Rows from block 2 of the encoder of a small masked image model, named by matrix and row number. Rows with one number belong to one neuron. Each number is 500 + 50 x the weight over its row's rms, rounded and kept within 0 to 999. All counts start at 0. Numbers have three digits each.
After each neuron's rows are labels from the 100 images, of 14848, where the neuron reaches its largest size: "responds to" is what is common among them. Only what is clearly more common there than usual is listed. The data: photos with spoken descriptions (Open Images, Localized Narratives). In brackets: how many of the 100, against the usual share in percent.
# gate: MLP gate (encoder.blocks.2.mlp.gate.weight, 1024x256), inputs 0-127
# fc1: MLP up (encoder.blocks.2.mlp.fc1.weight, 1024x256), inputs 0-127
# fc2: MLP down (encoder.blocks.2.mlp.fc2.weight, 256x1024, transposed), outputs 0-127

gate.532:579532572440473510546532476447497537484552485402416458553454564543564516500529501506501553496507439496592512450441433411546495522428503541560522532490585633394419522378402489423507562492515455524533403399467427448549467459439545470452448513523478388429470506508459520497552508472580414369458479492555514542556502508459500520425503449547545496499555489505499511523475505475514511501511
fc1.532:517481527434494480523502522650502549435457510461558455453431518546574516530531467565429472443494437545577591553451528477462542431553492476520549490560488495429407520452496572465529564485475506462507553474515460504508529518474502543478377566467373434452505527587506547458479445447575527528488456486529501509494518547460473533483483491543577399541564418474538498546602394465504411486477
fc2.532:491521549454488492584515493587535468461451440508659464457455597509477527470536436569505395473461444514467526553473533492461564480570491511501511534613558451524451494577488466564572469530491495394552514473500696498493518613529484540524408477500546413411469494547543546475452499423448601581484498517502513528417559436445497543475421496518527435474571417452539483560531428454432395482548
responds to: text has "table" (30 vs 13)

gate.97:495412597509442560533524544410508532557523542471512528508476474501593443465473502515616632475499441463454445536490459430564489484484551529556442610512616592537483563416429522427548534489531501466543568428477447505554508444418596492417441542590487476391505560493411492518543460463562445459474495555497552468537462430460467497503495488528462453510457403481519501513449534563605468480567
fc1.97:503520341505569436464450524473474514539525521571445488534538423532410470527437478446461503572496627513496547515490515521552463549511505474374476477487349547468503548609448431500454441581489522566443474541526508483439478547574537540530601493498438506591462456484550501482471535571465498461479488515495464492479527455511523542490466564450475567517472566515446473482530534535451577485440
fc2.97:544511528527432510490528456373463424512550517445438539500453415467461429517467513479496478490540500537488522419525403474548511570460513522517494554445535548537602504537469452496458465487542511628497335471498311509510501489486506499546562514487522460469496535433485491613656467534434547401436505455528482426527423490565389447487536538511484572471451548478494433470400595509442543535539
responds to: text has "wall" (41 vs 20.1); text has "table" (35 vs 13)

gate.496:484504435555465495499501478563541470460466512487442446447480360503485505470464565486517420569544592500421491485533521447559503517468537486430556533439417598579421455456508505490487494486547486611507443457470455582484514423529510447562550561555472516592496535468545532538558512616485517374457549473556490444563461528531501519516623467483508461472493505548438453439519540475504634468550
fc1.496:536608534541472461537531495570578554535491539465453488502476542539472517589517627529520413517470491531460502399532484466529572464500512535483488456540514496525579513496493559510511428499546488470513507517525495529555508472497451542498534384447454487474520473491372506453610457512548437483462474545466416560485561545485482558481403473561614431501581515421438416543531506449507559468487
fc2.496:384509487535445512475581438474527586478449464486540524498453492495516512455465552469459495467514482591450490412555522404528478517536491456530438543411471542446530452444482528499482637465444468477484542472511430538405534540497516532518369470491576482464468522541517494452528498577469441591422522418556483462545434535547490456569529460473538583452501532554500576543580506476554514486497
responds to: text has "grass" (27 vs 10)

gate.332:537424412456390534493492484592521573532476498526466508560475525501469522500422497431498468496497505515419406611527473453525473482573504478485375535463494617490466536498424588418514553508520467497529543475513474524516501492488490465484492514530507491525512506585473513455514508511520440477452476487418567421585523411609580486465496488500537546512546405515468425505389505451565590441597
fc1.332:453533510508512446408514527501465476433412494562508470546427473549478482597501542544522499352576456653532539503538497533467491512541478527510565491544557495539477480452572483509416467475525484442575455484447369474484494570542495482427438466426537554487560508477604529545445504395474517594553520475573488491459523524508494468438470509425511540469512620476523533454534498495455440490399
fc2.332:559482511455525408482519493488468599408570377459411460448509500424542495488479522525471545532454499500596497505555516432493478516501476491483475409515445485433537585446420624450544548506443487532524491498464362371487479544496464548397453585542515433511515442439409527543443495515565469490531514474465489529512507463559450540496518520513476491551578465473535472542444582461519504591567
responds to: text has "plants" (37 vs 10.3); text has "flowers" (27 vs 3.3)

gate.720:525516474528480527495477526473377437527548459584442420492555503428491511468469462593523516449573593537519525440483437448514510536459497556415532452556646495588446600484507526497390493602570524557456406529505496458437512501537471465505559529483573506494510566499505576504383508551508512422545523489573579475427546532606536509504558507461496502460536576439519567454492466474483508494487
fc1.720:536538562540564515496489506481452527465513476551404481459479580441395545507494477576507466435526489549491523497497510419493521616502444543496547483553594513531469504398503550487464515514654541556562370512518463490502502494495463417476506490442583525540562473491556522466437532545396526449518498458537550505531481438639538459476548445529522529550462526490500582479457402595454502463527
fc2.720:434431490482546491478473508492401497533521466546441466423420609540333585501490579534528507506432471517559521518558488515367393562511510468503460521531508517477530514536520495503471528508491505537545487486479737459503475535486492429508493480478502532577520361506473492441470497534407423544549481475456424580517512520524484516505486526529479479595511479517440545526472547441446476490677
responds to: text has "sky" (56 vs 24.8)

gate.320:525500531557518487501547508654498516526525586544488493448531500484481523506517424550578503432510516562401503552497420501514407462505616543555466537495405569511506570492419462537494534467599498538543506452502469566543477465396408502466426448561542486546544488541461529528511515462478404457458535492487519521571490498453429507497602479535566541494533476556458437514494556379498568473596
fc1.320:540488468501564425469528536484438515491508493485468445438520447560494528566515480516559522391524536610466529541484374554531506455541573534542482594515503537508463547455474493502495555477552461533575456452494451523539487484375522483452368537551497489585572504557475529541546488424454461561487500478501424427525506564486419549500499429497549525570535497560525454496483565411438529485590
fc2.320:492473517470497499460449550510401497564512632456377519511566527468478484493500531523575558421492491532514582497538566438533441481497511517488528474482511588501516506470549537516514427507477527452574453510537707483525484464461445533409482477583476537515545517469423505498539613477488529334527590576505543540522445467443545542519468524467390489536427510489483491459582556488513556441483
responds to: text has "trees" (57 vs 27.8)

gate.714:542514452473550519494498490390528578410572496435496538538514561526574473549554462547556495499475443512524565495433424567505493496466499498576534417518470461495398475456482535520478551466515489621551450470474477475482527508491548457474473453512581462569517424509490448558542479515485576431491483504549485597474449554518531521525594499538404539520442546549497482518421505545494546564431
fc1.714:364459486498494557488525503495540472425498570489576488495449470533662509555479509569514508495487496502471492503446420500495482528466634465511549453493387489452445493502444469469459567473480509586486512492470505548472474572501516482498428491542532490528488525509533437493532482491458527428427487474622458519492477572548416539532513518500466474510560558537501474606495536576476447538414
fc2.714:505472521525552486487494482513525487545454474506480536404454486571520557531509505516492547501482451492546413554533488532426503534514579529475506502499577633528592460463564473505551540532390497493522507445513887514473541510496484533402547534516485534460544551535453510501470473463504319476542463567488495477482467496464507530401480510488473544509547437505523491413527524567488457458492
responds to: text has "plants" (30 vs 10.3)

gate.408:479482576563468488530421522472524446445539519513569577493549532500486532449498536464586456505512562541418537466409411507425479448462491447532601418556484483526426483445517433552493510535534555573589563549499455540388496457531503469514458484555496480453469455420470570477490468559516515499424515531551452547451420519433447540439657536429504464495426568570481524514559417527513484553477
fc1.408:550598526505528508526463485513556420456554520500530497549552588525518543431474493523514453463500547529441621485404380608454575484448507434571627391593516404503451565531557431567443521491507528536602550481522476533445434473544545474492470564492500429476522447479457536468570447525577599528447499522564450510435487520444464556500519526471507458517530520534469488545575392480505357526502
fc2.408:510474458457417511474485477577482519492477487416476504471410474486567496496502558473441504484506478491561377460609551426416488558590432481502477460360512571519575407405510533390556592504481490449443430490485675495494503503504505580477491571479444519520493604524456471455426484486506465518567487522463490482590523506634490465520510495501527548491622569473579500520511576508504510523477
responds to: text has "plants" (27 vs 10.3)

gate.399:432516508530439521563548450421417517526496508550555503509497414477471477518460525500616436507524490481417527436445394488556464516505595548591561523496560468482427520589423293483495510470576503559598490424457447509550492424417462415482464463563490430516495469453514503505562503458446505465420510579587430531452454580488484517449613488531513472468464442567481437578496572485446533481565
fc1.399:498490522498551500546571476447474556536531486632466475480501450500498502511522496432534540478475524500423583503425447541591504530536500552534484648548510435452473479491429416522480583500540545508542536430443473494580467450411543475459436478529525433537568450591512512488533453465463608520474481547414518424482523520436531565507481457560473458512468452501537502498579488538443557518549
fc2.399:535459514455483457474478565549487564488471585435415515494474389509528486525475439523516517455514478543518549463533545363540480444531529555503471513498552573479532508468493556475549443526446525554539446483524829481494544468491494526415476498552498469389533598453430527551523538493522470428529521565519529467439480500412485495427479484548484536466510421486505426480520588441469509433483
responds to: text has "trees" (61 vs 27.8); text has "plants" (36 vs 10.3); text has "grass" (31 vs 10)

gate.761:633522453499568424455565499479472472441474415366387487471481424527492522553514626483512384527490509522429462579370354506524555469547599506568488558540517390498457529463465575420485481486448478526548464457439418480508432425481538529438466524557412450420547510492333486543523471495508425407452488600588430489452481537490441557456479477438493452485500387545512391533450478545438465475527
fc1.761:530568401436481445466455488394516512447489502457551466529462492410571510493488448420448606548476539494588565432548597539563516509381465457431463512483584538496483496499471484493505444497508496501517444448492508479523545545506506482485526513477592518520487532521597487532554577502485523487543514413515476519534479543522511483516410478462542541465577633436483577468441570402505535465532
fc2.761:553558512484492443522485463509522485472548494460549540427538508478400535493529481435518466499514524509450623519527509620506542490456492498526551486545519545459543533454601455622465485487501479491486587490489211538499558500505460555456500459532579510494507454490517533538543541537603453555507552482498554544474433463411523500449517457462554429523422503487444559451486473552456487525473
responds to: text has "plants" (27 vs 10.3)

gate.564:510569496578431505477551481445434461482514390387480493439493448570524545512544601496526481549489490455532411457478372533526515463492674510556473540525465447499521512462409533474460491461556470507546473471494461501539478471457517554451520474543403459522506467494384462543527486557529410421410511514468419507457453584524412509483524561499523475476505508480373447528400517483432528572531
fc1.564:541470562494459567551526552580466483504496608539431502531530543509550539474550478534510562484556554503424488471451512432593483472456605510499533587498440517482494501484477471474418595504500535492462469542530510597468545491501493521534486523494374480531427450534443532464545504517449450496467477538525552461622572533457428531503601557534499499594574488518477412494501459384470546464481
fc2.564:441488436517522476480548514560451464551434480507486507485393467446580566518520505648509567491497458529495446472606513406498548550572483507505505503466511421494499511623525577482518542511452492487532503542576511507497512478485510526464443491477367460573476473473475483519448493484484499487564562536489406416511488506605469539489454406492483552474580508504503431488642524378496545514620
responds to: text has "plants" (28 vs 10.3)