config.toml
model = "masked image model"
dataset = "photos with spoken descriptions (Open Images, Localized Narratives)"
train_examples = 203450
image_size = 32
crop_scale_min = 0.5
horizontal_flip = false
color_jitter = 0.1
method = "mae"
mask_ratio = 0.6
loss = "mse"
encoder_arch = "vit"
encoder_norm = "rmsnorm"
encoder_norm_position = "pre"
encoder_activation = "geglu"
encoder_mlp_ratio = 4
encoder_head_dim = 32
encoder_fused_qkv = false
encoder_bias = "all"
encoder_qk_norm = false
encoder_parallel_block = false
encoder_inner_norm = false
encoder_drop_path = 0.05
encoder_patch_size = [4, 4]
encoder_layers = 6
encoder_width = 256
encoder_positions = "learned"
decoder_width = 192
norm_pix_loss = false
decoder_layers = 2
init = "small_normal"
residual_init = "none"
optimizer = "adamw"
learning_rate = 0.0018
beta1 = 0.9
beta2 = 0.999
eps = 1e-08
cautious_weight_decay = true
max_steps = 15400
batch_size = 256
epochs = 19.4
lr_schedule = "wsd"
decay_fraction = 0.2
final_lr_fraction = 0
warmup_steps = 460
weight_decay = 0.2
Rows from block 3 of the encoder of a small masked image model, named by matrix and row number. Rows with one number belong to one neuron. Each number is 500 + 50 x the weight over its row's rms, rounded and kept within 0 to 999. All counts start at 0. Numbers have three digits each.
After each neuron's rows are labels from the 100 images, of 14848, where the neuron reaches its largest size: "colour at peak" is the nearest of a few named colours to the mean colour under the peak. Only what is clearly more common there than usual is listed. The data: photos with spoken descriptions (Open Images, Localized Narratives).
# gate: MLP gate (encoder.blocks.3.mlp.gate.weight, 1024x256), inputs 192-255
# fc1: MLP up (encoder.blocks.3.mlp.fc1.weight, 1024x256), inputs 192-255
# fc2: MLP down (encoder.blocks.3.mlp.fc2.weight, 256x1024, transposed), outputs 192-255

gate.119:510548472452525439483547486539560536566496514491539482455560569560517533554456428496468500492550583551494509560524516472532545421543437545451500455495476482468437440483462482443504557451503396
fc1.119:482486568533514485505511484524454506438557503534519494439501453431541495369549501511503477471497517454504435484464465448479469448429543451585525509517500556462575515443555518531412469523462591
fc2.119:442504479484493509548440507431500482462606496536439573586407510498538494459485553451474557533460461482546545443470505606513499480515505522550398576458540537508474569531487540515510494480535635
colour at peak: pink

gate.351:560568488520580472462450552537518423531529490454541502611543466622477507567516441531575430476572423507435526475505510481468532494523512535479525508534564500534526491550430458509510533498547455
fc1.351:411439495476414540548526436462496535452512520550451517450424531457545474437507511462479555547474569513565502548554559526515507568521454486509440502439423544478445472484527540479494478488466449
fc2.351:525596538495427541480520523421465463520467496427520504519557494515475453518558490516468487513508485477553501566505521479497498549463470503531548444533516537510525518490476537469543583481505553
colour at peak: black

gate.424:474540530539650534511509497552469510504499512579489482534435520528494484506438412486573413470477493509554474532459498517451522537454484476429455514449482443441431498527444514552425475491412384
fc1.424:497596503472430581426599588454492477468492536479542487532573472430505499524492594493506544548531468504487525503548471489512523483503516476584564469514502455510433534459504489398489611462600489
fc2.424:495489557492504550522498461529509474486520516526467500494461502533494489490528466510542473461504472526587496552472499509556517516465464478479494485474490501452436466533478494534505491455518483
colour at peak: white

gate.199:495484524480535469615478587463499400506496540474464427597431477459559508481459388474466474549438571546535511510514495484506523542487489575561494465577434540509542438535467520486552634433462496
fc1.199:524460464495519583437454472474534611456509560434502564517424560471527539542502530551440526490506475441460479467466533551495519594485541499464492509454532453557425551472473469466520464583476514
fc2.199:468544549526485453566492569450435401494473499525491442577492492469416479487462452479512441546474549550550509529539467458489466484464452572539520472584452539461521419504487618506493617441466599
colour at peak: white

gate.478:430537456476393410464459509422578524619485457364606521453491571545498483500476588502426357463494514573472504444450503525493530464513436546497575533517556473533542524533501512527478400568489417
fc1.478:531529459418548605488617563512557480545531462541422479505540501582501516446556448502541499517601546528517480567467453418556446471494435558468540412617436479519495479497472490508519541496648493
fc2.478:491481459476517392494476561491523526501544522498487525528465538445454557396380524493502443452580501502475575491437502507504442454646522516486447516431561518481490628499558509575429414493479526
colour at peak: brown

gate.350:482544464467550348533443420541540521531506569436575480450572453516572505452406467509476407530546488466436493504520525526332535562652422515451451528483462544531519487500588540506591342525371622
fc1.350:527471572549648514461560527612505544497561520512531434506491434518600504459425462501516457445563466538493525518589524529486530487524498453536425440507432517563513523538473465437493475487461509
fc2.350:523530526505455348502533548453515507446565527415438487491526496477541572527523552482511537496490455544512416522523470470457529580533501477495500484506575477603575594577408564382520494519434554
colour at peak: grey

gate.646:411545511492484374485426495522477513536504471435512518456487588508555500543547442454487435485448556568437496483566527507476493541443515438497508553562580473534529457521502556536512492545408514
fc1.646:561622524541524457440523444489454413456497468323534486463622490428509462498510458443463486452353549541502488579538543454461487480551562505490486450497579529514498485434557540463561496388394601
fc2.646:409415393468536528500504431604543518486520570587594473476457522610462581496508421523594519458689494497436493519504610470420574556532368464459498547506417537506515490527515472500500429528481480
colour at peak: grey

gate.465:458409514562540535509544514520456559525483570489523466468480492420305517493511536477524502516430500501544534474525508481479499596639461452418522456514445452489488442481498535501448548503438417
fc1.465:435549529491424423476502515551484578517537531495550523535558470476483539545523366493503405563556540487429495481509466516437485403476514409513576415509532460435572477433522581463509414493539527
fc2.465:455682547530537478521542509531495458390523505455503535486420530499640559503541432462499462418407543576568498535504482539564487500520556500532514419545600501509455509484449552449534489425483508
colour at peak: grey

gate.694:514465457438530591484431520492433492455555518445564456523504507469353457429480372496573498536557458482450556521494490469491499491513562514355428521485543448530516448471494423570482564487453453
fc1.694:421514521512517404516593606472546519528544490609518561432453489492544562497501527543502519527546492481555408490540463516439463488562471600622523460426466554516459500554531617458463419544465522
fc2.694:508512547490470527513535515448413473455513526467486563552584505386397447495476494485469585559448419451519532538492454438513460504529444484472471489432493538512527520583460449498530495467446589
colour at peak: purple

gate.61:516568393481487448459512434560466529468514490492473472602458478423440471523526442515584508585502508468530528560501535545449494623561504394401444431507453425516519559505508513455493489572460499
fc1.61:402556481570526540487420570522493497531428540505476531488445468506412471452542500440506476496372508551488506499568474467487515527538519651474592526552461527486556398385492560490420464510490473
fc2.61:416410557441459493496439492489450523403482431600508512482366527531509529498484496447494531508518448538532497525465536459614512431539454532452563599522462526526348462522517520518528503563521512
colour at peak: cyan

gate.187:543552586489521535528573490374513557577459621485486511491511560478446537462518460490396556427445559472466384510519433447515413488454545531462525448486428390488489402472483491467524478545488596
fc1.187:520451475540497489471421520584481439397547414505447489504468430494575463545527608506527501596496437506546605448469534589479587526456466474550516589474572605533529569513483490564516518455541396
fc2.187:451505532469639531507524573464410417497535454524449565517495522516521459472496437452656519425493486453437508467483507561559455431535578547529526523399472592396562505562481514506510514459504486
colour at peak: black

gate.294:547534514427447508502437573510490548483496445600466466533541490533468468536502483504451514507603497530497411528499464486538509538443484408560493426515426442565484530504474457435579590502505457
fc1.294:486464423506510473457453436542521516484553484582484506609474586593552524563527447460578514528492537493513580482528524503517502509510501503481511587478517506476516458543493481558473446479575481
fc2.294:436518529504540598490417499427453443415489435513487564452565448493496495478495525415477560500428534481480550539491557514572407510483546482519402489499521530479514561447488469460528521450505572
colour at peak: pink

gate.352:513485576511512520522536421495477461401497531494532521561525605579490514531542487458514550411486483527492490469473540512472518533428541501415432480475546394455649453444635425535491592474512546
fc1.352:514495473497400626522529441496455595429492456503502517510517605534426504483553359465486492509461522475575544568495469543510572475460532444543447503522512482492423521492521450521474500527467414
fc2.352:489514451507509518599531501436521483537460502456513534500599448563512529519517586513453549467457469516435449447521537485572435572458615531466437473507472562502537478485554500445483445479500562
colour at peak: pink

gate.260:543481559470633544545551465560494450505442472520450396393476530477503499515559540490512531412544402553504484476479531457575515470557496488468566528534456493585393527501481436512534461508510483
fc1.260:449469503584490521521495574472583459439485619473412467464406511494549502446483471474440433437473492522619627500543602500571513496517364462521478526531470507431468414491528474541494507379471487
fc2.260:489543567523436567547539389520453484464503520550473532522469434513587486484457465437502519515386519453511528544463476584490575571565579500570473472565462551447479434418429563497539616452573469
colour at peak: black

gate.86:491487555454548487546458466555515448506546467482509408425476446440566467495450425513563437444568573643598429475487542423574499535545566415416483470470449535616438569407486523574558538474421486
fc1.86:472446502503546599499546493446461479467591479490518464549506464437440436496482459512613557499547479475588500434574560458544448530483558445464468546447470523527489564538525425553543488469486541
fc2.86:560557579529472596503572494452493510363404478382464493504547497393536478536511585526466557575449557478556485633528446477644421431460543401417524464478541501470507519479473445503518492478482505
colour at peak: pink

gate.701:430557463488651456453529576493485519577527524470503500586522466573472534490452386521506460486546448476486470499464484509439496508608516512439453433508499485505353515546409534530486478479583465
fc1.701:475520563574476588525607534490466449380500564536469476569439553409513471508530511469534580495366488527567572543551513501544499474354545486606567506510498463470522470457424552440397567450452638
fc2.701:467512487547389550540521474533490504505482568448513498562504537518471495515535463523546454499466491483572512594501521521497572569474461458480488453507531502457479451503527520503484549503497540
colour at peak: black

gate.143:430439451510506517373443544536542596480506572533530523506475456521524527498465553522498566483534616484448526339484483495481535420525458483584572550518502451514564519492533462449435498587535401
fc1.143:541507516454485472524496441498420461474567464483519503519520479476521485476525447427492563508483525523509496532520600554491513527552619539465364475464519573527415581512421491449527475384480608
fc2.143:470518541502559680457506517439438483392434485521507545512541453446402499470511447446424576512417560455457557520502519508536470503436518553588455457509484530438523526396461486370521609485510551
colour at peak: white

gate.347:429418509493500393558513566499506497575467483498498521483559405443553453538451492534578499535568468492502359509498478438443426506518477528589551436539383526472537540513526533501507494559428535
fc1.347:499537552524378540528488511442507558562465463461462445450494389468514415502583603546522488589504550504570415505529525535575455550504510507521508425443468476448512509460570534456536565626520522
fc2.347:589537454370627404512533503513534530514595558601443526532477536512484531450441412476457524427568513495507494424452493531438501479571504567362599480507453494465487458476418561546470497511480489
colour at peak: green

gate.525:533471539498507467497529491508517510492481481555454520521498464471484489484488522517566548436491507522461484431479416489492445413542482658535505526489484420397558487461463475522424383537536495
fc1.525:469460484504467438509585520502522465460523525444483509475471488464524478512512589497507515452519531479456504381487434517429453378466453579499486519493531413493556470517507485538474374537508517
fc2.525:537480491500507434571490473562505492539482502512531489524433510448509516505510510525467490492523504495556431475428410497481538511509513545390583548536461493568454488515451537541487512546525485
colour at peak: cyan

gate.380:587639532506602463475471474562482464485544494514432482527543445470544463441559459477492520476429530533548444477491456465550479485525624427487440451535482498678394528501383436491544474443516543
fc1.380:485575459473536387533491537494486422512541414428595506511547497441437498513476492514487513523475545529530490524521461487443469498553542498464564500484513566490532494517575586481509544546483544
fc2.380:467356447470480523464538528498539551536584486519555480537515565495479538521456465503572527564614554538440570437567543464460547423407437571478464537487465485469521450518576469544463576496512404
colour at peak: red

gate.162:455520416423506488487477496540506534562518543604449436550415517563535479511421406564564562553581509498628522524581574460486574530687381506423492522488350529605487499490411564514504476511469517
fc1.162:501478508450566577552487497480525490512460493545501424397493440522630554491473434483556450485524492535538549409547568509657521512543517433523428505455465537510455538505481454459570553486496511
fc2.162:494461464535417552483502493467576568464423529458493490483545446513499535512421506557516482575584474460555537577534545448504523556501430500548395467494510460515504562497431483399476474516535517
colour at peak: pink

gate.430:485525486479569457494490504534504505496502496506509494549459508509478520500500496493480517502499507552510494471508503487496532486541499502463512516498489456543454499506466503494481495513498487
fc1.430:444491452499483464507490456515559505517426446500527477514533527443478475583493484565556547534574486517494530464501554426487520499489475543541494479363540465584555531525461471476451492410468386
fc2.430:436559494458541356541471482524506525572483432447487554434415571439467422534466505543485599575576497526507490470468439505453538454468554554461408460476541546456528504426480552552455473516570507
colour at peak: white

gate.548:419461308524510573482476472551518531537592538577591541459513550500521568561481404492438546561427378550515520536541504578539530562515397491412472433560414498684456521523494493457591452496420429
fc1.548:568521509517532587465571450526397496413464447529477387486497546480476521480537524533623587497500567476443507524476515528499526449553541569475433569389477491456530483533504511527447488497524475
fc2.548:464575538524389560482466463477402531421501558542475507562546500587441504481512546544494512485416533475506499576481462519513588581519476401460454490479592528547523555482505523500526528564515453
colour at peak: pink

gate.764:500381486482461453457433529534531508506539448532480531548453454437490495510486578486482553481533514490517516467443475497439469435511538566511549486489502428480536467449542472506415428516551515
fc1.764:480562527472564559554544488486504538439487492459514499515513512524514498528538475527511446515501522493482514495551549474570511539415511342427476532497511513550442493548508500480568570470421521
fc2.764:519526490511487479489539544487476431492497459492509500453673459478518476520498520480529480526484504478350524494550506494485424483508528473619477511501542528472742555510495480447503522471501528
colour at peak: pink

gate.267:561514440459446567474387540446475514437532502517412504521439547495491474426459529414489573480510547488520606380477512570506557500551509562504504517530546535502464539518507467488435513499539522
fc1.267:490474522491484410568497477657499487503482478517503476458486483435500517541492411513493531564420507486528515634521524511586452497591513408467446536457523543430440466556585427598490552484472436
fc2.267:469547543430468546502490507420442531441453469389535521499490597374534524496519506431549500538469559499457556531509505532612474457526493478417557503546559521463536497487442515511460497488481496
colour at peak: brown

gate.759:498514538443518447477514488519469524499489417618480486518458607489391531441526477495450414470515523519445465535473544466477549468525474458442522451475467512461426436477585485515528480530518465
fc1.759:532509551488553567518484453600543458450472524551487442490492491527499578424522454470328521498491467542428469564470513480525503458489415450561507492562433456447458444452514440474640584474540461
fc2.759:476490451472422491495489509499511493583527562541467516399514462441515475447522514488581526545550484477480534430517504514460488509553483502554538518520517554381443442494646500580492528460501452
colour at peak: pink

gate.82:550586610458514484527493447500425526471521462447486442522478546481429425489555486502398483498456484542496474620446489458548510541535513553391588477499466521557430381508455578466540534535522554
fc1.82:413558579486628591447547526490514566551555562451551516435429552423525494529570498452556554455534517505407525462521499520531529411447465525510432487518485514489438492530435426514538492432439559
fc2.82:463493581505465392511561440464508513560458611494498448493514519440489494488477567532442432447452375549630432566485450496570544480541460490540500534513478481503451473579361505507411505426424584
colour at peak: black

gate.345:479475551528432503566497439539503509513515500501523449548409525554497487580566467475596482505450510578519474505507517499608531491408507485434504482522531495557485420598362492511529631520534413
fc1.345:654536523530448439503516430478513510527424436468502462467567504502474516566481696554509484508516436497561425495478422417455529441481504530471508466432511424528571568548447564502426442553493520
fc2.345:617341476557502510488504510447589526514426519485481512434582628530478582606390515486402382469584393480454499457493458519489455477465459556529582484508505530601439604446540555492418397543517639
colour at peak: grey

gate.445:471591517417532388475511521500436452515587454462507477512467439457555427531573557527546610555494530552514387353519501478477495464492567451539495499518483519530466527587472526513524467516406548
fc1.445:348526541497583510502543560474453456472531483477556509483371424481537479570538530517578550561478451571544442483523514504506451412449487529544515464505523526515444491511441570516503484474424495
fc2.445:420544484504513485491500582486513462490495488547517542406478530529535535502518527436496579537484536484463554457546492526441442437470513528565544544528543531495431433480510521550489403473522522
colour at peak: green

gate.344:582477547486341525516456418522531543511437616485413503458515549521552482506519579527379395532542457518567489600459457530505519592446464480484557492471533435523535482444536463564536504489529552
fc1.344:567504519489493491441540486554476549440490501539474502455519575538449505491466419481505522436534491502543537503495502488512538472551516477493526541501491425419512483531423464494394504483441470
fc2.344:438496486464588648479501465560502499478541507576513544500327508446414519438524475390461538499431502521492548540430481565574538445535497552514525525427393515434397456468496504508509486503538460
colour at peak: black

gate.400:408449456498443505483420543430564546597532569463502513584475411443554425527423544531626474565535441539515534513519495473557466493597511530458509439505459511521506548440524536487449522533501539
fc1.400:567507514465500588503436498405538548543480514439505483497527388372493433467483528510535500594529528542624486515537479519617411544577526499390552386507404473517500542424577476448571548508451538
fc2.400:493470427471523418461553540527511497589540540518497550489516522550439521505469399468521535499589445442439555435521502530450481483523558485499535550508501494477554451531476479525413442515551453
colour at peak: green

gate.604:399503484384581478515478526554469464429544489514534493491413517484499561411507498483564606460491606525520484436429498511536515449566522516494471548524455570464396545501511492534448510523523465
fc1.604:542541515452451494519468469395392481490520321425565528473540510482535460472427585469555540531522655551433513438477472518522420407520569543423416439469527572405432561473597481611441496535492518
fc2.604:516581525471471498493441488467479508518545486387487495568535518463541421537536543538474477572572438504511483576557540446460413491542465450447560501508581394621528490530548481605563455525498507
colour at peak: grey

gate.222:533478628490537539553556502455478410507523510494518472429589550456513475440532553508515502395520580566500462405497407458570397411422547469509539529449496561493392462544497466560478521423465517
fc1.222:520434628570428522519529545461535469512461556514513527479517514436495483512562555491471400423465504506461514446466403472566456456425591466585582570469551509509487446530436499517474562473530507
fc2.222:412449410500433442450453531476513539503406466537576488482354489636496580616490496498541521564550527470427527514514566507502579497533543537517540567573498514468525479516472511454490552554510353
colour at peak: brown

gate.629:468452458531437502488435520467564481578502541420539450523505503501472533461440495485495440461529454506524545554478500472551499426558497446515414519506482520448429571531590433524384512471470462
fc1.629:503476484507607435486548411523529539534532491464516496535487433490527470503477553517462434451503389479421371527441521497399547509493512647522468440469408489444558553539559498478512420514489553
fc2.629:598565631565525447499542450563468473400477505526472443396493451447498477511513537539488425407500441510557371547465403437504443504464534503625505520434533475509359503533482553549562463464453578
colour at peak: grey

gate.213:520485486554470614522516475513513417438466553521499496479551522476476538470504582494398486423490469553519461524468490480480524596540436523457457527462427506503462449546474499461470391508466386
fc1.213:487512462481497522468562535455507576526457451502573523341524550438409482542503536493502513558492461484469440547479466503510492387533516540519594517511498430530462519471524478484392396518516451
fc2.213:451527455472503593506507574559522490491519482486537485484416515544530557514444530485514591496533535574577517504536486430522616361464493549442463586508430445448433453512548442522463538507547382
colour at peak: white

gate.471:461587494467616497542493574515460468489504460540522485584439555461440480505481378489523525416490607534596408455504505446540531479574474524403544466563362519537440417519464560505496546504383506
fc1.471:575638543514499547503600449467486425565508457462551484563586514439589441546489503492500488490502540532523437517558525465509417446527519560439539445491383532573483426552540490549557534489460590
fc2.471:576439551551483509507570497455521478471440504487466441457516489509541558487491598541467444492607404490539444555554550493443473525496518505535471499403525439534481545529526485489521499494459566
colour at peak: grey

gate.549:489422551490510362463484451500561510510528513481541491495473515610561510536479487498503429490530591568547510483561507436563507530442416471501568572553601558526470447483524526535549512450513437
fc1.549:505598461497602467556582499530563492505464555479503522474534506425419494599503548507478570489561573506509481532498492502529550473471505453347554476474408565446555439522622454485508415487454517
fc2.549:566504538511503538443523521589462523458508489426539535614549540438516423526494521503498558557483518466533526490481447511445517467478508529596587411551577444524465475490544437543540514464514468
colour at peak: grey

gate.483:475488492515426420506425517545492559505470484459589550556481492573511521491507528506528386495473494513475505488499460447487575539555505530432543500562573495603552481510550484444485490517482411
fc1.483:599510447505415524539424416542521500493410450461529517458553492474528526547473601518513413490534437536479528542536515500501505534552487456430551495460555477605562640428586452463485373495454480
fc2.483:545483480577512442544505539512513462509480495500490418503479476549472495532467414519573503499547493557569471460576551497440518549464547520466486489555522506502450422485504521507519619460447487
colour at peak: black

gate.282:458474433512599512458465490591514431462554500485528524551472560530386505451517427404480531399441468477500572498429540492561516478539597467455477610573512520474511472530481370554407484450516504
fc1.282:433507404496619490382466572554471471472597452530509506550450524533431538475533425433530635516408452460453588488509516498453547431564525573535510618616470481480508446573442419536431463474488494
fc2.282:505498486499456445519500467462485529548526554552557476560466548536502514490484475516528449536602542500493485467522527497433503527518444575435557509531474479517441428482474561574480551532520480
colour at peak: purple; pink

gate.172:558577486545485508517508488501477490490444540567437470486492463519494416550461380497617455512487469568543464569491484538568520560495526562493506381474426475596494503432408541409445502501483543
fc1.172:426460495457593597448389532524431531384630439522511500589466559560518467425516493492478545586425541494495481501478507515540509509359495337485469526557564511582529476528484469526551600526521374
fc2.172:504597556502454509446481563488411521477471463509465535549569508476428426482490479446430584528429540512527477491500453519509509539479517495523493407534542467579558523489411511353481563583518508
colour at peak: black